{
  "arch": "conformer",
  "model": "sound classifier",
  "dataset": "synthesized solo parts of chorales (CocoChorales)",
  "train_examples": 39062,
  "n_mels": 40,
  "hop_length": 160,
  "input": "log_mel",
  "spec_augment": true,
  "win_length": 400,
  "targets": ["instrument"],
  "num_classes": 13,
  "norm": "layernorm",
  "hidden_act": "gelu",
  "mlp_ratio": 3,
  "head_dim": 32,
  "fused_qkv": true,
  "qk_norm": false,
  "inner_norm": false,
  "moe": "soft",
  "drop_path": 0.1,
  "num_experts": 16,
  "moe_every": 2,
  "expert_mlp_ratio": 1,
  "slots_per_expert": 2,
  "shared_expert": false,
  "subsampling": 2,
  "layers": 8,
  "width": 192,
  "positions": "relative_bias",
  "kernel_size": 31,
  "loss": "binary_cross_entropy",
  "residual_init": "zero_last",
  "optimizer": "muon",
  "muon_scale": "original",
  "learning_rate": 0.014,
  "momentum": 0.9,
  "nesterov": true,
  "orthogonalizer": "newton_schulz_5",
  "adamw_lr_other_params": 0.00074,
  "max_grad_norm": 5.0,
  "max_steps": 8200,
  "batch_size": 256,
  "epochs": 53.7,
  "lr_schedule": "cosine",
  "final_lr_fraction": 0,
  "warmup_steps": 410,
  "weight_decay": 0.02,
  "adamw_weight_decay_other_params": 0.05
}
Rows from block 2 of a small sound classifier, named by matrix and row number. Rows with one number belong to one neuron. Each number is 500 + 50 x the weight over its row's rms, rounded and kept within 0 to 999. All counts start at 0. Numbers have three digits each.
After each neuron's rows are labels from the 100 clips, of 14848, where the neuron reaches its highest value: "responds to" is what is common among them. Only what is clearly more common there than usual is listed. The data: synthesized solo parts of chorales (CocoChorales). In brackets: how many of the 100.
# fc1: first MLP up (model.blocks.2.ff1.fc1.weight, 576x192), inputs 0-191
# fc2: first MLP down (model.blocks.2.ff1.fc2.weight, 192x576, transposed), outputs 0-191

fc1.416:461477486487521485497489575412424527582518479608562587539576522527473498531484483458571524550449506526509445385490515483550495519506480468486503472567554489547498600502595500460496443540539518575599426540504457553501465472435507488543454499479535467502433411519581475540537461499465524501459446382565459401442484454630519491494535459487494324599516471487516505548452453560463485490450433514492494482508587508557382504596425415533541517527549476545597513416572505487538530588488446435420514514441495524632489472448450504510510577525418452526476445486496466470474507487511530479
fc2.416:452545480468611525432545587518495540529540543556530467552470527520550613492480540435517501444447440559517461501474472566612519521526538512529552396474536644540498498520427540491474514583545501532488509467454418434505572467415547486535498496482565477514524457427520431465522500441483479508451458437486489535514390594514495556593525614488451492545609477355524487522521457472494538536427510447502522577453525458428474472499565576483551427437404457482523463362512444461448541503511515496512473492551403471564470518511456483488592543536391551479482496439506511421494475496554582485
responds to: tuba (100); note G#3 (49); note G3 (37); note A3 (35)

fc1.472:446526560485448558525456502565486541567498557451481535523491508561465439501431573487493438447461464500532476455434478552491571555431427597495521476398540606501502543528501575530563512480523503663531506452452444486551434562550520468484449457529513483398420562479527507485507408605560545418440480484546537462500421535486453478432481396419516408537477492540495469481399529554499581585433464436477456478448542525421495521584502603533502501496460494526480541582487541507501502587469529520562480463407479599586475485421624491485495564490433503494567550510502545500477421506496506524
fc2.472:431493546490501503532552529541566453489605478587496474412577472440466479484467470579539521479511527460473582459485503500461626490439457574534529483497463558445461464584493372535506432482513532523563422458599472553453529515471521545577463556538463433520472540431587432430493465473510495451441475459566547504587508429537492661471517481513512487523471529477488489499447480469470574471546494500574521486392561518412528454502497585516474415393362430539545529441495497469546493494465461497490582522468520572497471463419465476442523565464484451465508521543593566506534485481494654513
responds to: tuba (97); note C#4 (48); note B3 (31); note C4 (29)

fc1.189:409528549467485490509490539527473447480498482562479597404550440575491456515360551475463472538496514544495519411510530463525669483486528567504464448458469495521445589500493491447480519499521503458500572440521368532456584495449604425550565462518489410482459533447476465480555521581499497444426569461482496469420528437551488581422495424490496448535554515491449570544521484511465508557441465421520577516537577497519542419664492561423485445467580442542433446562583550506464568510515498512491457466417490522574542518456519533490550479518397517551446505467474570526528487534495498475
fc2.189:550452502495471587434494530417525542545487507586552505472456434533497534455456491584416489552593572538460445527472453426494537518477495563435544406489529530522464480417468518525579540543487540560577436494565442493561517454526573568632527421478495489605485465455646511515463587416566475501475456455500484417523527500465468545499469520508465380616551489491529487652449456532487523474529525471532499448527477499405443487520543476475523418417552370433529478527458401522460528434538572479481485528509471473500509488459511485520553478512502558586454532423477531492509531436466573463
responds to: tuba (100); note C4 (50); note A#3 (39); note D4 (38)

fc1.280:551523409515451484513477407510519440465411496477486475552595535484565549449460446475527547442457531533513538540481577494481359514531548438401528549466522468474547440534559532484610530465460520536489529538553486515500415454474510519564534487578469481533601413426452579464464508524574447516472469539451458569417546465468585533469409420530462555488515544479425466453456565425540463615533604516474488514489469500544524455480407402530499467491438476504500511496520543547422498560514612511499581557547463519581545517491504528427471575470512463507509503422564442447568447614415483455
fc2.280:519513496537422494457562421478458489488559586444545468517527490522513520448461538492591512443441478445567548527455579521529480424504474589510562554404495473439442473507612450440551565479439487433438464542528482507500454491501498548554458528563521490494484472471491550519492546590569486505431452502490535520507552508522545487495487423520552570567500488547458452503415471467435405471534585468506487524511414536492532446518451475524464521572501551288533532422521535518434488516475472584598503510497496588522545448415580489495474368491566452475535578616579425497472444443502604498
responds to: horn (99); note A#4 (34); note A4 (31); note G#4 (28)

fc1.372:447422477497449510508430547438596448474521496520447504525368442474539494555480522474451582543543553471557441495459432440390513507490492516468418449571447477600499503465421504457433513525524560442358544501611525510546441569487496460513605534453538483562464572499566500444464533497529441500525514499509524470523539512428540434461436464482504527558466476540524472557537471453509508555430417449450454583545504497537446519429554544425571466428490452578470508491471493471533529582499615525468440523427522546616520500460474480502505482493501551599574423442493381506506574554569560560
fc2.372:445495552485465504511481469357540433424501576589510542432466427521494483493428500446447574484558535503494450482490622445574460511479486424505399541505463548544516448450458480520577482633404545492454543491469494508523548503549542510530540494472533591484470526495426606501505522494488433487511438502496453389543481444526474542412496526581544465506592531508534514535498504478568531479498487537460585576512493374425502515536518542493454501489483506521481484587479585471520552476574500493429466534460504521527524546414489491473511420532433610606580512522489450407515545553519388363
responds to: oboe (88); note A4 (26)

fc1.267:532488456548549518556530531493498478438488492507473467502478502649555514480434392551588529517542550613461503555520503519525387424544463409607583490558477413457518513494476509498571554403488421553438519517416514547481548534507514552563464518490434535440488514466442464534570566527481474572455478454551476447495422396470562472449578471477537581516475474535545462488500665528499463495502444577500476469522509464522459474424467552517475582384486451470444418525510480477489490495560542386545453529503520588473471504430505510513542555497628599544503426527500468487453466532552493467
fc2.267:487509458512544472422479515544460442588491456433500505515443424429475458435448523509540537520554639422559600419505436531446373594445541492512526492527529455490391484489532526564526546460507517470514458504460481544517448455486474542508624543523503498529540400538403391495572448485460555452424475552498498457432498496413416435556469506479549585452424556512577522467453507560492563513386604492469559536542439467557494568475465458502518575482506516422528602549532447559480402512527491517507574519482465548544559569465436508457519523489512567492582521516591479471515475553510513507
responds to: clarinet (100); note F#4 (25)

fc1.453:531480570476586406478545550470538504591504503404493493496451563433517407491522515459486542474444515526515575607493503456483475505507526604507532483573574506464464594524519598592521465450391487570458475440585474462534512502472473438586501473523511480445492616391519454385552511487483485547485459596415435561486536464548517530513570521434532415535553478525359510445462450470441530466432498481557457483501539458528505522476480491519524449449426469520538539419435477571583436444453547501520594580563495541457494482548517444520558584523503459462516496514474468495501560518626489432
fc2.453:539512482469561401490590421542518566579551535460473545483502509489456513532592480494535408515496446384513496500494537543424452472421583501508468497490490487463584516416517445561513512511503487519422555544499531562488507546479488558458390476472570480482515477429570471548520518491493542530389495519476560525553471466417565486520528481511561460491522513516427544459431540486520519524522538481508498521376546558480440494525582540582517418452451502466559506516519479486540557337443546521542476565460419536527506401550592374604450519411534554541432522444498463464437507605416542581
responds to: trumpet (68); viola (31)

fc1.168:494454435469396502519453433501524538434518531524537422500510455502461509493488500506397527590434554527554532626471580504439561407553473513478526592523454416534506429519508449468529557550433497533463521471589447445581472511491587529483500499475461429475522468483578418536505582510532511478436449494506527476481494547536384441464476580437487517515473460558551540478510470396432492427474554407595469563489573529553525499462562465578492632520480494565480573547461501485494547429372521499495462504494474524604507433488543496486581579549431398514434485479554572528560491556504442468
fc2.168:477468562558399504473523473536572499546579590420518434552494484475459499521541478524450525436515507563478614614407536518482455474512516546549506532524458414581506423559521619510481542516523504523491458439468419453556499445583540489498511452500463590469496477444569490583434561486542557459432507506478455514526506561524488460503397489465465565569496536472519490481404458489508480415455473505521558574495526539545519445556528510479482412385501487514527457487457529458529428497468558464475495576506575429475380427473545471484533479512423454619564576544588464541453556548397553395
responds to: viola (68)

fc1.38:523434443501455457488469451480596508568576444536479504532565616574504448402511541499438503481452536558429495570544512505545518561536490523515513543448556515408451445488538533471499479435484554409528514376486547524553487428496454589548579532475458502526430560438522522499478495415455573450472544546429465519476472486566513551476495425534670519424487397574498525434354451505600469525477457519491502572494501560414545523581494470513496463473547595530449521601508492478515528463420556517533480386462470429453475500466455519485462512508513440530547598525502510538462517542494440447
fc2.38:423491479518460501584511388547529516618502430481471467539466449597494474449499548499486496563442425490590530480519600425490478541536444542459560454406400463485469528462513533484557426511434547566415482397467489488471489489521574516531495498530509502507421436483459417433556459544527490537539513549550591483528592437524461440462516550500525522535508474406462475530516480459478467480556503502497542492509380534550569514531454486558463553524532498570502546501610395496514525481443428562597457508448524483413511492582545392533513438491543482468542599596519600488457525573381517512
responds to: viola (100); note G#4 (29)

fc1.115:499480449514513576560451507495534547573502513425583526417473446451544521537467512510581467473414427548476602439501582489563432477552636498463495534480473448500592542449505515597465448456391453482456585530495466536514526455528536451529450488546558515534490472560532496463474507520404590586448515477470524513365462544456464502514429475504517381565533568531528472545504478499443522481473436488425500563414515567496574453524595513579533514506453433502533443487463587601517534482486526383502477499546573501470537431471436579504613558422477467444443505536496481470517502489570431498
fc2.115:478522438497627514461487483472519451445507517445438493509454445571462511422551515463553489563535477496532421481500586550427481516493533520505453402427550350541575479496529551492495526480502499438535533558562473502505498532531538462514538530460540495437480445472615459490478437429539515517481520557416476489542441482585635530546487533514550524548601581475576397523482506543460494512460551521398415506530583482481502532481418515611594527509498510502483560489429470553477478419398517506465533592482584503550490410561490567439528432523414582502485515514490437417511421413509475559
responds to: horn (40)

fc1.234:485458457461437536473495392527560620524466499430539581532486473554492636437443554537458514493431467625471576590574463433492588515552481538462456443488522451465550470511515569533482519452565513409459578329496445535509428573530473442502500564473543575515575553625551497524487398478490488524487505531468472508476539429531455479469427521582546469422430514582456435510467394484520557509482479571563518516482517455429519552499449464471538487524482475511477567548539488533502530510563496550530523537459463554416428467538458417509522548455491404489457595493520484461494482484491461551
fc2.234:538429519509510441558529543418517547521475420470425430453466431585427520495587535529555426490444505508379473458508529481496462431453520509468506548452439514465421473542496475466522515510466414510541527492511533495462424609573428493429532561398479538515559424546488468459499436426497524423467526442526540553479458383563550397488550451503571594538504530495562461638413472552503492500560468528544576526557581483438582544500467454396460502517561447480513575478531495563507539528555539573483389527511573465458480484506543479554523523557512515537592562532474498450459604467503545499
responds to: flute (99); note B4 (36); note C#5 (28)

fc1.221:541447506504530476426556536427519490613467494462517503540524383525420523487521503524511518434448511501516497547438537544435458439634533494478502534417522480485436479441415505541583475452464465450568569461435516598422471542595490451558576520476510582466475472528517592504596453428462554616536555547508490507514477452572630493601528460474549552493536459504578544516598479488493493445505436528481538417435531400472475528534483500445501473428558482422496618495563549545543574481456476483499477542514459429449421446529468425431558548545449431478466488486465543461434469453506479519
fc2.221:498537561510546457410499424481519528622512506368450382493512438535517584502444538453504494484494525514483508545460575505450443537566510400500511484500515549393518499460519483538564473437481511464535543478483514537535439496557459480486527464494482516459459514510624451437509492437460546577396508498454481599539442434446557519538512493403477465471573520488360483665474558490454553516492453592505518553470552509429558496519492505554451571538498544456474602545477512535554416456537493578498528549507490592423452448572539431553549470526514499505537540497472566393411516474518434536
responds to: viola (56); flute (40)

fc1.264:566553512428595517541468513453544452515454518541429474454521389557564533491450465448581537408519547568547489423483494501472420515453498489561478524472511467399525415471502460453516589515490499464462520509516485480454406457448537534436546399485470441588513545520441505488457606473493443541517492554536493466579542446392510496531467510556608510486570547513389483579478569539471491637555396535529414498535443595468524382533466466476549432484455469417459494521508529590464468548485569517530516509467404593566582548495500519451530458521530547524565520547532502516490491550538434504
fc2.264:477516482536437531543514526490437445464531501500392487499464585461470454438457472560442512497519554472535593528501449499523502457496434538489555454533578504440448461471548468429523528514575658359512471570445581510545426569513527540534511468446553513470541549527475449470458403514557546569496540502501519526450477481501493517409543541557496458439441512423455563563456566483472462535594529549485497433536422525449566443421498528506517390483485538435461415607427502531478512577439494566520434464532488590551543498421508530529458490475533603492540584418623449555485431510554471489
responds to: tuba (88); note A3 (44); note G#3 (42); note G3 (40)

fc1.277:513528513559527537503502536471464471482472439578516575558464561465393435527495416533464519533540464433517573532413465487433557595432406612477525491545553497579498611520449463481543603460464489529563525535504504590515586603526467451445429457545518424553488464423540446544481520542502541492474544518451533430380466416534477572422481525470525547480505519420478527538549473503502557543526489552471455441447576484507478467509492611493422465530438449505398528573497491484535507559562408522427529530497536520578471408566565430492571549466456448520459515443509502484466493454456613458
fc2.277:567582455572482544515437478457537468502537464595519522550479524451515452493539508562531532593551496522540510454552397460531508567389550553446552429453413550513442481589494515512527442568507413516511560447505428549426560558511513455444483399459500398562570439504498551529496562492460588426477501523426441541451459517394378490489490509512449472526577514486492491388537461470502529503525503516495506550476531497503417524440559496602403486470453504410568455500574470506476491444502467552485566514453555515607467392396598534524563560536547551437546460501526507434528527494489509481
responds to: trumpet (99); note G5 (64); note F5 (49); note E5 (48)

fc1.444:574566541536612485419533495428489448578467434467522484452490467464440527542551548424549433513542497582433502478499448534458405544488497479500574368507550430549438488581459460557532501537421547460434503480541461409552516490470508515549572436543592604544525512397494575497483527362526507613475472514491488561413536572422485509597474482531506442485459465458466470480543459518470543485435444561463431474489499484543417513536467458526517509497571409620497573470546586457543481468617494449451486518481569480522510401515500432534499443447507478542538514495469536450505532558455503500
fc2.444:437563473443575495400487524501498573481545488566537500382423507518468440574497526525493537377468535497432573543511414518459497535495629361565452468552487517516545601498513515529496564554427458466445544565565485491543620515519470530512470466541531417454474462479508513554443521501556480529516460407470495499610441490564513502609559545426510539497522476502480404488510546443449490484546549509543451502523484464545478440572495483441441490461511376503575550525518585530516521519541556495490482427572540530526424487517552397523532492463508449460472398444425432391522542535522455532
responds to: trumpet (100); note F#5 (35); note G#5 (33); note G5 (29)

fc1.282:406330500505408487540480514504550503427586543494425408511548509505450457442502498487497483472491498437509499563490503501555539381479565483515497510459461434540474479506465495595486548561485523477529609494521526459486467496512522501619479403482493514432583540494480413570569442470499463490534509576476592538532433542474512423474422485566495384530519508514511556571485481549532403529518547540557517556494465527544419530485601459593537561511445463507439593470565467532446408532413520468409506502527424464541545534501537523581592493505446535450503471487554389501544470421460554544
fc2.282:533487468424564458468551508497519448448577501454530469571399438550500525433535471385471409531593470553547558490498595477380503540474504424533525534531547577456494488468564445506584499483527440524473531479430542474450426446421494467499503481452564541468502534468586478535498458510533596454495442472477510490496509643537558509406441496548471598445532596459531570490479428529477504510545513494489506467517523418479611476541463469493495574479513468527429545517453474388513427469467438478444564655489527525497420507476521608575505481480457441593516526477491536519602464551481536538
responds to: oboe (100); note A#4 (29); note A4 (27)

fc1.86:574591513515512430451522540513509499572516507471468550402538614495492489491434505501515468467487466488554533495554515507432534522436519468504508451536526419480415489486542504546571563424459495498500514510542560579457481584611486515460478485524483521426546477447531516407518571559491532526530428386403516496424478477473437472500466476620484449396545530520524360479453487592498550550491478570486489489463526351545466476491499514531506434496398455413543485443554584419552553568450526573463539523634477536521510398458574435460501488432498590505457530468517502499530519543449562462
fc2.86:549547460480558435503463517462486498440414573516539580494576500490422453577504516505503520514478455557555441622554445472457504507555473522483491538425508538453494525518515542509510505583424516467487490488539376531420530565363482542484443532516500494585489525482531516478531591527443512469472519436542458523506501447524430469540632544602473529466431444525450436462618534414400440477531548426508568472502509546490457598513391437470563409546414509515555528597464490454532451506511386568532541523532494541630517452474500414579558465490471489508441452520474496464511499497477565496
responds to: trumpet (100); note G5 (50); note F5 (46); note F#5 (40)

fc1.323:564476502541444556462429534477344466460485542512417488477450518527537537425480463530518454433454455513579510477464445532544491444523416526420463513437437452533468399585468562452502600528454433561410495480550514607495434480506486437476493517508452609449409480575569474566529489498487529557392462496529454583516505495495542502570461544499542503514534482520512454410569471501544556571429433513524528522526472495628398489514554503507437565509549492412456538471436512572515591544619511438479422456529484521441594523518595529554430529459558474474531496517522526522529497516459564533
fc2.323:503467477596556424462494535560525549390536487424514470530531383495390542567531518456524493505440578402447556606597469494502498512561475430502464446420465522539512516526516495478437510448428480477520533425472481480393535497586565548404464457519497556590412560550556487537446472451496490423533467549486534516525598518499501484532519520425476456502497533508510453432451545498484510486454595540443447649473468443443559529527542556441522509628517549438500516524476513486591456489588490513518494439479440508453563564499492449443444505613471506545516499531467482491375508521513578559
responds to: horn (77); note A#4 (54); note C5 (29)

fc1.127:515430517500494532556509440527558507525482534502540439499511370504554517453444508449500551422588457518570443612540500588510520497497484530499561491546589378474485407462567468481464492584484411441437438566457453490418476493522460455540434477581520589580552512455569561600554503477496453555563577540555496502482588511495516498401441453500428443492471512512487581521442406484545478503494472532481442480488577499480496551462550483577522525481563406530665434493551421516494536586521470482527468482522461421452553511436508468439408453529453529593524454533496486457482565525466465492
fc2.127:457458495536558486591540451564498472471580534479609525495451468552543420459549494408477613444552511558411486582559501538560405478498538449389587452481548573523449426480497518498442522539463465415418456497403461440458431584436472575478553484583477467656486487449432602561521442392505485461476493443480486470564536527535471515459437509446499453570499570453509545520542411471505537489543478516550457477480533430429574536545525515590494508437497468464642548498539478575514507531477531443541424535553526524469533522466509563517481459493498507474451494525460513538525468499571452489
responds to: horn (40); cello (25)

fc1.541:507532458429525459526525392569440476475495436554461522475502471547546575495446441483569452470559560507521510459487576475464380441559580485511575508445541455534595519543536440504524511491597522470459417514562523457479461435424513464494540522491554529540576476517462601541528459540579450507488524485501494396486472488539541485408474375521510519545538621561573502486390539456499483512543504438473444500475401491543493365465428451584447455443532515430485526538530499457469457566594561508502561461467429559607461593444525502429464608504511435488476515486517501468479466577532489455
fc2.541:456472489527413579518483538471462495527541509450572423486416493557492510439530537488588471538464515389490636509474484565617448406559470583509494536479427463436473527571556546432546515432429446461500492543528516534524416517557488545505537477505501547534454492501425534537452484553622464497488498579534560488455550486460518424460515462504472575456456499515432485477390489494645419541563554549499493567502432501524511433511437513494463560494544523359532497563523469513368543606483490453544485443524448543464540485489475459450436497565470558521504580481543414549526435557553535487
responds to: horn (100); note A4 (40); note G#4 (32)

fc1.194:500533443491469438569512455501515518505501376532553517535540550514500470576474426595500555421545561499489577558545487580535509534620534405445441495519518412450464479561464598468638587406443420494499463455412595526620424556526426433468538447503533527490520458418522539479496496486413522518393566408540460489490500508530547510545499478496506537520559494516549488431453477432555579442603531529444468512531542492487460526545479437525500498549472418501432572478457493619527456463519495539494498515527497496496460495620502505582534478494500486500527550483405442438509457494430560528
fc2.194:502596493469506496529479500524488526534405542510539423513422484452448514420471429592550472494546476521500489464562453481498520473531491422451480466502560530582378507517507554533468435569529527544460540506492602427466512462472409457463451495504513476498536506558532485497531476453521537511441508449530442399395489419542520466550443506551427638514452466577590505603575603440467538524477624472488487503499479510505467494578487496378503526524487469455483559544487551602641466505471470458551485499577499477515466493407497460490615503514452476505556487568483579364475567481465481571
responds to: flute (99); note D#5 (30)

fc1.327:488491407503447463475556432442528569496457455530484516516548501494511511444469573485479522535462527603480501560555447530526485518552502532460481498453468519439567472485465595418498559683470437510525524456490540409478496536580440490489471548458532603537474465529560548451534515491406417512403524477539455585482481433457556386541465547500535595533539416534451499467485439504513490500472488549530426552515607526466534483550482522432459554532495406505519569456541415529519520461551539605537485523510454447511395505663411371472560505467497403508536525548520526490520479489463513540
fc2.327:552466504546439496522527426527443472533387512432513519472454403546433452440523516607539459472461509517523461495501537543456604473496516497419516506525553446431545449581527510485510524537570483521562542420478502435454433572543498486532562443483521450487541448592530452439453519447535532514477512437551489535428385406459521515468526505488507544506498579478455453544509531601567570505537515505491578506561597560408529480506425530396436536454531554522433550505496407554527544573516563434481405474490608418452517411503483534565485604533446513475573571561510484373467461537502522505
responds to: flute (100); note B4 (46); note C#5 (33)

fc1.341:374432453488486405484470427375492569536481526455513460560496514543480419436557623463599507540454516538537403441508530528584528602549544486458519526589491508534493448504451556554445500422501547572496473617589449558508534506462512433484438502457576486491486474481440447522503371637514562525403458496542455480437395544532506535437561479522505499605503463530529489536550481566510484465494484505466504453467525547491440418509508505471509526534537547475557545491551478470421646568518454487510456528484487472497531494553537554466517563502490428485533454440434510480488471505401435538
fc2.341:505552502570525516439436480549421421473550629486560511457488521553511498550427468496552467481443449565533518446479443441591544540548458511521523501519603436520498371504430474511518556525508364593523453419565497589487489455487571518527577607548549420431467560506549479529576553410536452542528396442456551419488436521508530588519500519506467489464591518507471463532405409532552526546408425516547510620399516438505536554481472515503568492442514468488475533432485466549504404545502507455504548481497495483515563441520469462543440543444459496518569491559487488449523445490524469511
responds to: tuba (100); note A3 (43); note G#3 (39); note A#3 (35)

fc1.542:520565507429438535510537598472471480547485556566448577577561456509549477524439480423474469368470466525388554413545529505474357483455521574502573509433513508487559503611459517503549614523564588487482458562466506510469476585551511522406533527510476413467524441534474560498543563506453456578518554471490499571570488549404565486440552448434462563515541459460500463540472536501561484527464490457508511498489515496517491489469510496488579481570444457501531549411536552520462402540455523528488512465547435508564492552441394515512522564536372475421503523621473429535534460516425521448
fc2.542:627493482475472531566606517494531454460551437449439559524535464521509518455521491495438549486501458522524462379497537533634550525543494372469457511468503455478468569486584448524410620535480488431500450491545533443448505503490483531502425606578480444458473515485533466539496546546525530515495534445546492568474434472492621461512446504531479562471540600478552526522421446510529517567464464515466414435466497557427448449460475579623518432578474533514432502532538484511490465501404415460467546418528431563449484509488399504468540462459573463485569534536588472620483540461519498484
responds to: clarinet (100); note D4 (52); note D#4 (51); note F4 (33)

fc1.50:496566500539483422371468556462561544490491480536467550531583502564528347475415451417540543463588534514494520481479472427561552549551535561524493605522509417567614481531469468418425597530605485512552502551489505535595521519467582539562532481573544441406490398519528477477493514496538482437459474392503486510531522494555497529552530495501470478454564444469466605500381582505479544497524437469496492448495544453485458451547515521488510424492525410518465575508534517483402414529433474532472452442396507490524517570486543461446558547518491505563505443567517503475521466427550460552
fc2.50:424540429580551456528509661440499630511427546504577503506510492513538443475517522511482509496514402508522507395551530448544503592475632536499593533493421479526491495459524502472540521519404483488491454449582463509523471518446521456506471455539551465478494479475489473633439553535582584443490387479586512549520554517505498511378458420483529455537473527522404523570450426521498491550540459505506502406497479526524425535495457551490499455517509471596380514458564516536527451548554473425401511458432531488500468457466528606435537544461481454462569526442484524502469445530557572484
responds to: tuba (67); clarinet (32); note A#3 (29); note B3 (28)

fc1.525:540638453527553493467503458399518476476532459438562555525509536529534434532477505478477473459488463455486481504537465372470593453504464530538513487583499498542566522452491471559531459603474519534510493578464509561433463551539471469534488492548603441514487480474507512544492521622553488549519462523514489542414550507506461334517473549462488487492527507467417426622443468573435461579493472577446407517515531386512493405532498569549567488503495413465528546575512451464513439594538484592413463531505573510540446364465542505483509539473503476515474504431526470595507484505533547402
fc2.525:499523447505519411495500521419520518476569642515421581475525467524501474482541509580491488494495495521531490481476552500503479499496509465598464472524467537507503516430468433440495584434520429416577545452503456487535588554560468488457511510502573431557531572531466558534511638470515491512346492498553488532499457437450466440474422526584560432538509439488441399447454473477374494554541554504593363511430570560462480476452500528511486384581492514495543425456575423492576478529538550494494549525522505516558503488555523459529548502548442467495542512471406403456546559519592508524
responds to: tuba (99); note C#4 (55); note C4 (53)

fc1.357:477494452520413593543461484429496421428499571509473544474422472409472473573479455528563506544484486471441416500501568530467458560552510466528554571501420570542521473568528455478501500503399507496361455498517611462435495552431532563477553526442530517578485486430521504484371529492517546622556479477488532550445508492560506496583557423514563506503524469495440463496395456446423557508520525500498425494506459514523535496514488509567502527441608582446501561461483551458542557518556508486535396610489536446460556528471521500410551480441521547533502508538456502485452577494614373444
fc2.357:564569531487513630422399513466530519514581528422472494437465446552532495564532619563471502518538524522512472576473518492473475501547541562488563467477482550531516552462378566491540501443419520372490504549512557514447443532505516567595510503568518479504487456498407538441517475529510572562480488572495532417559562602464498491476495529511546542468438480468464435470528505558537407430450480509454426547512441547382541490395427485459450551512561524426453463446522488509525531555490515443514423630412551401544483574488434474487464464506503462602497435555466417474507541482529511531
responds to: horn (82); note F#4 (36); note G#4 (32); note F4 (28)

fc1.119:513509499543521426463492495523468515559515416509542542489537575442410524460482475453463454445624552557562505601457522495496369446431531503421502472475507523498514532480481496502445422519355514508630517488537449537555486487482488515492521512512597498525474503421579538453495510503491425535572390571459557555461431474510542563487537495502577530478475536453461565575407642530502516464478486476453510520452531596589511577436479497494546552450484486499623476414535483498492439495444504575483469515397579554463479576410466531470445521573521462477452470496426470535450510516571552582
fc2.119:505547452481484432435541518526449498605505520470496555464496458430502535568424501531545527511506520531575463471530494560530487556452565458559489518532426544511536551463486522428499454528492511517476520484469496620585505429489547504446408551557448505496512420492429440548542533421477462565531436469520521631492559444551564478494494482496562415599532523492487544524497409421446429516496433470464505507556493546412586514484501424499372488521485580536565529465474559437387457450451494382542520471381555394528518498459601456524425512488534441511529569482500497570557573479524489621
responds to: viola (100)

fc1.211:465552625500434477497482526520519570454559581388493530538526449400516496442541560437322477501628533533550469437521532492415599418507516490497545504496504493452575514543472480477524477380454464485428498565510522391457514521475468594461548495566523557459469569418484507441519441477440534533586520557431519480487380524476484501396527480579502531523563524539474426584483512567504508446539521489540516450509477492587474438491646479480525448482504457479457534511463435512508497471469491498468504571507456501554434438486487542507552552415485506512460499549534547549594569556496476566
fc2.211:502558540550540588451528483474499543452491491498465505495466403472510448539442501558522458460578474510512548515513543498433519610501488447505552524509426483615529550403444524510460442494439457516497456492580492448452521443497527582594518458501418540476452562461492441530426569495490527396518541491544567417516500581494562382498473564519491504468448533503508576516510505468565523516381429477493492505465432421462499396485573526544506479512525514451518554544540538548580388512406586496487359571585436472430472494501493481460500575540444607574423526577514534484536489544513417582
responds to: oboe (99); note A#4 (42); note A4 (35)

fc1.58:550492466549459553571519454498506486573468466595531500480504483524499546473483466503489391460469516487389434526463483532524553438532516536508481540508495543507523454518547515466501513553522526553462562483504687509491532523506519434468405512469441500540431498602611546486578540486454426491424433500492557510488480433521561455526503571547439467515515471494512469484380502490513505466464455448419527511549512486466380486488554534379481576526588474596576497519492417520462557481547454484575498449470474461491536523496463486392395551480578478551439516475442450525538505533366625628
fc2.58:490443405515521612604492497535464499545462338489600523538483464506434479499440462480441474463491448520464472495456526507535531500499505500576513547426461489522580555536460452502523561396449531552472550518567465538559452558543516562404505448438476501462445458487492498380481516557496411456517539469526539514458475477540517508521513515402540577454547461521450463477443379530601550473581492483551525571534449504433508549472593495442445479566467505572507432493517503536526511604482536621519570515428554520529462465510517504444383460571434565533516444551471592403537548478538502434
responds to: flute (92); note D5 (35); note C5 (27); note E5 (26)

fc1.531:456471461429456498486413612498429439606576488486505534505467556441434529512534493454408509541475562513538480471486550585480423476448460475457558435429506512542533508490487498516409494490456550503513482449421450543513491532437437540496478524532509492444519542477489562509438514519603433597567558510519554553561405481511532542558533475458530515497479451476458547459412546535478593526477555465524470546466482590540661548440505553458582472461550586502516528559529470433562481477410545500432446488369453581424428415478483504479494499473473433454486542487604591541542533491558415548
fc2.531:418484539559515436461538587536434487641541505506482621493506498447418499550605483462512453502457566622546417483504482459492481440408537505499464527434448604519509490428529479504458378546474513472488482448510491571520459554493438555379482582522442543480442445377410508476496470457511511578447572544530511498591496445575503546560584513554533451518545456414468562595565498499523486530479507491449511534464473525444444461441516511473470528462564628459594538550487503421484523452450475421524510505457597382465508516494507542524474493445535484550539546540509501510483486451500494543
responds to: viola (100)